Weights of a small image captioner.
Model: 7.5M parameters, encoder arch gmlp, encoder norm layernorm, encoder patch size [8, 8], decoder layers 8.
Training: 23600 steps, batches of 256.
Data: 50862 training examples, 118.8 epochs.
Rows from block 2 of the text decoder, named by matrix and row number. Rows with one number belong to one attention dimension. Each number is 128 + 32 x the weight over the matrix's rms, rounded and kept within 0 to 255. All counts start at 0.
# v: attention query, key and value (stacked) (decoder.blocks.2.attn.qkv.weight, 576x192, the v third), inputs 96-191
# proj: attention output (decoder.blocks.2.attn.proj.weight, 192x192, transposed), outputs 96-191
v.150 [154 121 187 123 113  79 157 142 156 119 167 155 117 156 116 133  97 156 115 138 131  79 144 103 128 102 160 124  91  65 200 170  70 131  84  99  64 192 120  84 159 122 140 146  78  93 118 108 127 185 158 146 171 103 127 114 134 138 156 155 224 138 134 130 171 141 161 144 121 135 118 114 161 165  94 134 102 178 126 153 151 153 201 117 109 170 118  79 160 197 106 171 179 148 147 131]
proj.150 [103 147 132 121 182 100 106 120 111  91 145 170  83 129  94 121 170  92 138 150 116 147 166 159  96 120 101 149 164 185 102 138 149  98 157 144 113  83 115  80 167 125 158  91 174 125 139 124 150  80 120 116 127  97  86 159  90 114 114  83  96  57 133 172 152 143  82 216 132 158 127 107 139 127 158 149  93 141 151 167 168 139 110 145 161 170 188 159 134 136 133 114 140 144 159 111]
v.151 [ 80 119 135 131 171 131 146 175 155 164 121 184  85 128 127  92  90  71  99 140 158  90 107  75 129  89 167 143  99  97 110 108 156  90 137 198  64 123  60 176 159 122 153 147 188 128 130 167 121 109 148  97 140  99  61 101 117 153 159 170  69 182 142 174 109 117  89 119 110 149 149 117  96 140 125 142 132  51 126 119 137 127 142 134 105 196 159 128 155 114  84 146 118 111  85 194]
proj.151 [161 147 103 156 104 140  96  97 107 146 165 124 135 121 139 149 101 174 134 102 112 158  97 175 179 150  90 127 133  63 138  90  83 165 144 123 129 150 175 118 119  59 144 157 140 153 130 168 159  58 171 190 162 215 139 137 136 107  68 145 144 118 104 144 132 102 145 110 124 141 159 119 103 140  95  80 138  99  50 109 100 130 161 137  89 150 100 161  82 100 189 137 135 114 193  84]
v.152 [ 77 162  75 118 132 128 125  83 173 171 120 134 110 144 175 104 177 116 150 140 137 165 113 121 128 119 155  82 137 112 117  98 133 118 118 179  95 164 164 105 130 188 142 115 120 135 141 114 135 131 137 142 121  57 149 166 165  85 121 120 168 119  88  82 151 160  93 143 184 185 165 142 180 127 129  28 166  96 138 130 101  61 161 133 113  85 136 155 140  46 179 178 107 128 127  48]
proj.152 [185 116 201 131 162 179 175 151 172  96 156 112 128 130 134 148 118 153 143  98 138 129  81 167 111 132  87 143  74 191 110 128  82 118 108 140 111 114 141 155 131 107 104 108 138 147 143  84  88 168 145 193 165 121 152 116  92 157 127 139  57 113 129 120 128 107 141 146 109 109 161 106  73 131 112 112 125 161  85 147 190 183 109 120 159 154  91 133 105 167 113  85 106 140 100 140]
v.153 [128 101 125  73  79 128 100 159 127 102 155  85  90  98 139 148 155 100 143 106  89 136 177 117 140  97 141 135 114 121 142 118 121 168 138  85 140 114  42 234  65  96 197 106  68 172 132 100 128  60 124  97  81 181  70 172 129 118 116  79 163 101 106 123 120 170  64 130 116 125 101 118 106 126  61 155 106  91 158  97 124 195  61  63 140 129 100  67 101 119 111 122 131 103 124 100]
proj.153 [ 90 144 127 128 157 129 145 147 193 113  97 113 136 118 175 141 172  87 144 132 177  60 114 109 131  76 179  75  96  51  88 168 101  73 135 181 151 124 132  86  98 130 104  70 173  73 139 149 103 134  84 157 147 108  93 141 165 112  89 175 144 161  90 131 146  94 106  93 151 119 149  80 136 121 151 107  96 153  97 143 155 114 134 129 111 178 115 105 143  89 104 182 158 105 193 232]
v.154 [107  85 115 110 170  91 108 158  82 141 133 143 106 131  77 124  98 158  64 176 105 159 153 176 141 166 122 172 106 150 133 132 139 133  95 149 139 162  60 111 105 102 125 100 172  78 177 149 133 142 104 129 165  23  93 112 180 110  64 125 130 148 102 102 173  98 133 129 177 182 152 154 132 113 155  96  89 137 123 157 137  76 132 130 113  82 171 115 186 184 129 161 118 142 173 144]
proj.154 [133 114 144 154  98 173  84 161 193 126 121 135 117 100 168 157  91 150 113 151  81 118 150  86 154 156 101 141 179 109 107  66 121  98 117 108 130 159 153 122  97 151 137 121 135 147  86 161 153  78 206 126 149 170 136 167  94 154 119 178 130 109 109  89 105 145 117  87  66  83  72 134  31 137 137 118 117 181  99 131 126 168 120 108 143 160 116 143 134 116 122 110 132 134 107 116]
v.155 [ 99 155  98 136 110 112 131  69  82 129 146 118 172 147 120 144 171 135 108 115 111 166 198 136 141 146 155 125 121 129 107  97 124 129 122  70 128 120 141  80 117  98 145 205 128  58  37 111 122 154 175 146 125 166 160  71  92 124 148 108  61 113 187  86 138 117 118 180 164 149 131 100 125 171 127 116 147  68 167 131 159 106 145 160  80 165  96 179 191 145 146 194  98  77 140 128]
proj.155 [109 114 155 139  38 124 115 136  95 178  70 110 117 180 104 141 125 157 123 172 122  96  42 101 150  53 122 105 146 109 188 125 158  75 126 124 153  96 108 151 106 122 150 124 118 162 156 131 186 130  78 197 110 107 116 153 117 155  91 104 127  49  98 167  83 141 127 181 119 152 155  47 190 128 129 165  98 187 129 120  94 151 126 152 130 147 140  93 164 153 127 160 148 109 135 108]
v.156 [128 118 102 181 181 108 143 192 123 136 123 162  85 159 159 139 153 115 128 124  90 165 122 111  78 117 164 147 142 153 135 103 100 140  93 121  97  95  97 131 152 134 127  94 131 160  63 121 176 132 125 122 125 125 116 187 105 129 236 119  95 133 156 143 100 104 163 120 159 126 104  92 113 163 130 122 119  89 133  86 105 150 102 126  99 153  96 131 102 126 124  76 116 110  51 112]
proj.156 [150 165 115 125 159 177 102 193 134 157  96 156 180  59 122 172  96 161 145 109 120  91 129 143 132 101  99  92 123  76 112 132 105 123  84 116 156 108 117 117  87 108 109 139 121 121 131 132 115 118  92 118 128  76 128 103 103 162  89  94 150  83 135 145 175  62 218 103 135 124 146  93 126 111 113 189  93 100 100 120 168 114 142 132 199 123 177 132 174 110 164 186 134 100 183 121]