A small image captioner, trained from scratch.
Model: 7.5M parameters, 64-pixel images, encoder arch gmlp, encoder norm layernorm, encoder patch size [8, 8], encoder layers 6, decoder width 192, decoder layers 8, decoder norm layernorm, decoder activation gelu.
Training: soap at rate 0.0023, 23600 steps, batches of 256.
Rows from block 2 of the text decoder of a small image captioner, named by matrix and row number. Rows with one number belong to one neuron. Each number is 500 + 50 x the weight over its row's rms, rounded and kept within 0 to 999. All counts start at 0. Numbers have three digits each.
Before each neuron's rows are labels from the 100 texts, of 14848, where the neuron reaches its highest value: "fires on" is the input token at the peak. Only what is clearly more common there than usual is listed. The data: regions of photos with short descriptions (Visual Genome).
# fc1: MLP up (decoder.blocks.2.mlp.fc1.weight, 768x192), inputs 96-191
# fc2: MLP down (decoder.blocks.2.mlp.fc2.weight, 192x768, transposed), outputs 96-191

fires on: "o"; "e"
fc1.575:511432590438447450491470443508513556450429475503544520419503536517442365517469449451497507473474628435498448565405518464462419354487481553514492529447552485510488460487553571541536533485451459433549487489459582538493504491562494565459562537401612527453465562543477489401510472437610520568
fc2.575:461552464427544518573470550487520510551482488522520503505492492536534498507461569424485545452405518555496498534533543558534453542458436538520606480512602549441502515520409540478532462545449514637497475531483529387513399538512458461446422462434484522468508611494383488560428431487470468492

fires on: "o"
fc1.584:432512490496496499550522444428571499433432526497491474400571495484461529499513496492536536566580374422535536517450479492486377551508530446446453488415555547492490544512585467467507408528401584621513619542509526488494474455451444531486597480487623545528574499507517577591549574558632530457
fc2.584:538459524493484498485508591527488573525540408466469511589577542512468551537555514536481465461499574522530466401480591580589501402501471559438510564513564475552519471475444476497455507454468543498463495483489587455466546458572515485551405544519340417433499531486523457507466516567420499570

fires on: "o"
fc1.189:435441486505502538448538481519502458556470470448553508514486619534521436504531515500567490586566526616493587561451527562557547478504412521449473452479540466551518509511491486461521578498457618549498507579482579444489470406515476549466555522525535530492477458529431534530472551583484532519
fc2.189:480583437515461412496524423499439439556469462550526462465545495446481554464584542494486592438465520474516530462448500371472569499576463572480565522522498485414506429512610515526583429453482447475474430455454499528476523561507490464516478531485488584520539598469423591592530443475526548488

fires on: "i"; "n"
fc1.150:468525458645491439513476492431455491503478492507456514466448546511531475509519473575498652519474537618440500546611545541506503496547408559505487464502531455452513547548447486559437520542470475584451490476527509491495506476456478489591454538436479468471512479536569489492523464497467587535
fc2.150:459543527496450479498563498500475447523661514477585517598526414454515539489490523589488427512591521516475501523403505491521521507607507512434451500549528410561497470479491455506418558453496442529546480588431526557493485533516601431519593425390545448504426543617533541436424463401497500502

fires on: "i"; "u"; "c"; "o"
fc1.407:513507549548486550442523548547473469509493551509569461600435478562511492567494505508580512438481446554516471543541468580542566501546528520422401519534527478435457471514515568433533606533456547471449541585426460486485477558440479477504469485614442445538478471458494585483444436494440490393
fc2.407:557537546566534497496390509540508530486541476553503476535506560574565611506469463469457569422613527489552430476429423478457540465494453408574551557550523514529503426471455608405439486522436500462413610485468486531466537444522520478564552605490557495485469529514492424494528446495513475505

fires on: "o"; "i"; "r"; "m"
fc1.723:480471518516499525476396439537458448548524532479413471511492563517625434458547596553516503502533524568566495507440501465584505487510520561615426482463490521524487460439569494527436493456466499488548597449510556568393473494454496485478451517466504379555519584537491466516473511535522532475
fc2.723:572430429590484535511446477519522505497526540546533448434504516561505637531590543535442541523578520461501542498517543571466520519402459481456484436483456491497460539464505561441534553399492456535385520567437458532483579487576420501494505571458536522577451444535475411462513494556549454502

fires on: "i"; "<end>"; "u"
fc1.295:589478565421447477493541502496511515515448470576479501544464475442559505528539449535507583516491597502553532533563520409529527486477548350413538497392574427502504489555497480443524504349529449574498485620485515507527540514457469463566503581402422471544518451397503567558378491443451409525
fc2.295:491508514514454444460547526457475510379419600544433567434504480511480521464532496483545527359543561462501491592543501525496467560379448477533468556528405520544497461569544526469444605448507594469535585454440436407481557472511455536486503514444553525446556478577442582416468540493499481529

fires on: " "; "w"
fc1.753:576507466566579489537592491450453409509548620549451496502523450490435463470491468542489474486557541548530467462534510509417486498489538538602486503625433495509489522533487482494490559446506478552443552506411557507586434529519428544396508616479530639535444549367442417503560485507493541489
fc2.753:478544481491434447491438509539474549549467427507464458482524517453486497523558449490452499481461379478518505431513472511606503561506366435455542547527557549417472444483464579486527477428516501423541530588562480611483465504453557471596498499546514445483520613473523500420542535534452490408

fires on: " "; "c"
fc1.511:520473522573497452587548477431468495571488407515448463524496466519412477545550406475471513456508488556453571522553586517441515520519451505479450468501538498524442392451587496442457523552518495595398575533491427622589520558459514474492582484510492531554555490431486542535476561557531497431
fc2.511:492410473600487463493534456504462526453481484399425547499470479509486472500509631564560502522459493509583521509489494495460554467506474480531500522536458532459497533478527445507508483504524587392537434417518479471457471406542394545468488518528490438499564560549474555582491447473447552492

fires on: "i"
fc1.691:413468539537552532570557533528441480521526535537414550540474571572494511424528461422409566523439452512412404524444461569612410483499445516435439504500422501499529551469453481498498528469500514484435535492437495614498507547530525500480517408514467472477624582435521545466484521425535456489
fc2.691:446565491558465562450480516539520433519548575508522473402463487507518480514498518537514534415391541499488504546473531530539551502464471463466506543542474489512565469558551500561543484533550438554562451461552478522602510392527501456512433522452509416544467602540535511494490407485500444443

fires on: "i"; "o"; "<end>"
fc1.504:557486461469575534516564493520578582514433536508496503454506482487525463504504506492480569590419571438541586448541478557556540487456504459570456547566491517394437542446460518454568489539633556503583441543542461468521448412530469568557580485449490518501510506571425431590436418603454413516
fc2.504:433521608520476527566459487659485508484486551563411455499553540524560546455582526537620517503510365479519550529476477519573585498543460469520492512503485446554458468421398559507544483478452480425404528542381541420474507529498539511519527500477500436507493490483521491527479548381497569556

fires on: "i"
fc1.358:505526605486530507504564596451531465568646483486570483486517568465539424467580531490383512452491553497497551439468576496519550507479465471500503411496438553512443517548578579413473561516490427400568523461493601425569433612479507509447490560482507531474481464447500464560444421529448581525
fc2.358:490448461398480530400459456486553442492407434564567584496364490540457505464586489483592432523552500439435572451521532588521543419482554517488486445548490617449546495529470440500544487468469518534586512584468525527453515521460507512541465554528493377469470498466532476457544501465496462506