config = dict(
    encoder_arch='gmlp',
    encoder_layers=6,
    decoder_head_dim=48,
    decoder_bias='all',
    beta2=0.95,
    max_precond_dim=1024,
    epochs=118.8,
    warmup_steps=470,
)
Rows from block 4 of the text decoder of a small image captioner, named by matrix and row number. Rows with one number belong to one neuron. Each number is 50 + 12 x the weight over its row's rms, rounded and kept within 0 to 99. All counts start at 0. After the name is the row's rms in percent of the matrix's.
Before each neuron's rows are labels from the 100 texts, of 14848, where the neuron reaches its highest value: "tokens" is the input token at the peak. Only what is clearly more common there than usual is listed. The data: regions of photos with short descriptions (Visual Genome).
# fc1: MLP up (decoder.blocks.4.mlp.fc1.weight, 768x192), inputs 0-95
# fc2: MLP down (decoder.blocks.4.mlp.fc2.weight, 192x768, transposed), outputs 0-95

tokens: "n"
fc1.624 097:49 38 29 42 35 59 17 31 51 61 33 31 27 48 52 60 36 43 59 51 58 49 57 48 76 56 66 40 36 40 51 62 40 48 49 44 31 67 34 30 59 37 55 46 62 61 43 52 46 54 70 53 39 58 41 40 58 44 57 68 52 37 59 69 56 61 38 45 48 37 73 47 41 37 42 52 51 56 20 31 57 71 59 75 46 50 52 43 40 42 64 46 43 48 45 44
fc2.624 099:65 53 46 57 62 57 37 73 39 33 41 47 22 46 55 50 61 71 66 57 57 76 66 62 47 52 63 52 51 32 45 45 28 53 69 47 43 48 73 55 41 61 35 39 58 46 65 56 42 61 38 55 65 60 52 45 34 73 60 56 65 29 76 49 48 71 46 48 42 42 59 58 52 41 57 44 38 60 59 65 40 48 55 47 36 50 46 44 42 37 45 43 57 50 59 52

tokens: "n"; "o"
fc1.569 092:59 30 40 59 52 60 67 50 54 62 50 49 40 42 34 69 47 56 55 49 54 63 41 41 60 63 60 43 66 41 48 37 56 50 69 24 61 57 56 36 55 56 51 46 38 26 55 56 52 50 43 64 79 43 58 67 64 51 44 58 43 42 54 65 44 60 37 45 63 51 67 45 57 41 54 33 54 47 62 51 42 53 55 67 59 46 71 46 40 52 55 56 29 75 57 67
fc2.569 102:56 47 65 41 37 43 55 62 55 57 66 61 51 76 53 46 27 53 53 59 36 56 62 52 49 38 35 65 56 48 56 50 53 67 46 83 49 48 55 51 35 63 55 36 54 44 62 47 56 68 69 40 34 50 59 59 36 60 39 53 51 74 46 55 53 43 67 51 53 38 32 61 33 60 49 54 64 42 65 57 42 32 51 46 64 30 33 76 37 32 44 58 50 38 40 54

tokens: "n"; "l"
fc1.726 098:45 39 57 59 49 42 46 47 51 47 46 65 33 43 68 60 39 45 25 52 67 50 52 61 38 62 42 45 44 49 29 62 58 47 51 36 32 48 57 70 38 46 64 71 64 39 74 63 59 71 43 52 58 45 41 41 45 70 41 48 54 51 50 38 48 61 58 62 37 55 65 24 59 53 83 25 56 58 44 66 33 40 73 51 43 66 41 46 59 27 66 31 40 43 66 78
fc2.726 096:41 43 49 38 46 43 55 61 62 50 67 54 55 34 28 51 52 40 50 60 46 53 72 59 57 53 50 67 45 70 77 35 51 59 78 53 38 48 37 44 47 35 26 62 40 30 68 25 52 65 41 51 42 53 38 60 41 59 43 49 44 55 64 53 38 58 51 28 59 45 33 45 29 62 28 57 62 36 50 53 49 32 32 47 57 66 51 68 47 60 31 53 40 61 66 80

tokens: "<end>"; " "
fc1.309 104:49 52 55 38 39 43 42 27 50 44 43 65 34 55 62 39 49 56 53 37 55 38 48 53 67 40 38 50 38 65 57 62 38 73 40 54 38 41 43 38 62 32 30 48 51 65 58 38 56 38 87 39 51 56 49 36 42 16 53 50 66 40 52 60 65 52 62 41 47 60 67 47 33 62 49 52 73 52 60 45 65 57 49 45 57 52 52 32 41 54 53 48 41 36 33 30
fc2.309 096:44 17 39 46 47 52 55 52 40 51 59 77 32 42 56 64 14 26 65 44 44 47 45 36 62 59 58 58 59 66 50 47 53 46 57 58 51 73 32 48 35 48 45 62 62 62 68 50 40 37 43 53 25 61 48 64 61 61 46 70 51 71 56 29 35 49 39 51 43 47 29 56 47 51 70 59 37 64 44 64 50 59 44 51 61 32 38 24 45 37 72 41 36 53 66 41

tokens: "n"; "m"
fc1.453 098:32 50 71 66 46 66 65 61 52 42 45 46 34 49 42 32 47 66 36 40 45 55 46 72 49 17 42 42 35 59 29 53 29 33 32 32 54 46 69 48 29 37 55 38 24 59 25 55 32 63 78 65 58 65 40 66 65 60 58 37 45 46 39 42 33 65 59 44 52 34 50 67 27 67 46 38 51 64 54 34 63 36 44 63 39 62 46 44 55 47 45 57 42 59 48 58
fc2.453 096:38 70 45 45 43 60 42 65 40 56 45 50 45 71 52 46 63 52 49 57 49 34 73 45 56 32 49 60 60 79 64 66 42 60 53 39 43 47 48 47 54 69 62 40 68 34 53 53 59 67 59 55 43 33 31 41 36 57 38 37 59 61 79 61 64 38 51 42 37 56 47 63 59 37 53 52 59 63 61 64 20 54 27 60 51 58 64 72 49 43 57 74 49 55 52 69

tokens: "n"; "p"; "f"
fc1.6 102:36 53 73 53 58 52 54 32 57 41 41 49 56 45 54 32 39 47 54 16 57 63 54 62 60 35 61 47 47 34 34 35 37 53 68 58 49 21 70 56 53 45 52 53 49 54 48 37 41 42 48 54 55 46 37 39 54 72 46 43 57 67 39 53 49 38 51 42 58 36 25 46 51 47 53 38 36 52 43 63 78 21 54 70 62 66 54 45 36 54 49 50 35 30 36 56
fc2.6 106:61 39 48 71 47 52 29 49 52 45 52 66 39 42 37 76 25 51 43 40 51 47 59 42 41 46 57 55 41 53 33 54 54 14 38 30 28 51 50 29 39 49 47 58 53 52 50 73 49 54 44 53 28 43 58 57 51 65 71 57 55 38 44 26 41 46 46 54 70 37 45 53 46 54 36 61 66 46 52 52 45 56 47 61 44 56 25 61 58 56 75 33 40 37 51 55

tokens: "n"; "<end>"; "l"; "r"
fc1.584 101:31 44 49 53 41 33 73 73 59 26 37 61 50 20 53 46 53 18 60 55 56 29 45 57 50 42 41 54 56 55 40 47 53 40 34 52 54 29 55 66 42 57 61 35 64 65 32 64 49 39 61 47 48 46 51 34 35 40 48 61 55 47 52 42 50 38 46 40 48 42 46 49 48 53 45 46 35 50 67 48 30 34 54 49 53 68 47 15 64 68 40 60 77 61 41 44
fc2.584 101:56 77 46 29 50 38 51 16 49 51 52 66 58 39 48 74 44 48 54 70 50 74 64 16 50 49 45 45 53 50 41 61 49 62 27 52 42 45 52 36 69 77 54 60 45 56 48 55 63 53 33 49 45 47 43 39 59 56 56 42 76 25 56 32 57 67 43 52 37 42 44 60 35 42 34 60 43 54 55 38 58 53 51 56 80 50 49 59 61 51 60 55 43 51 83 51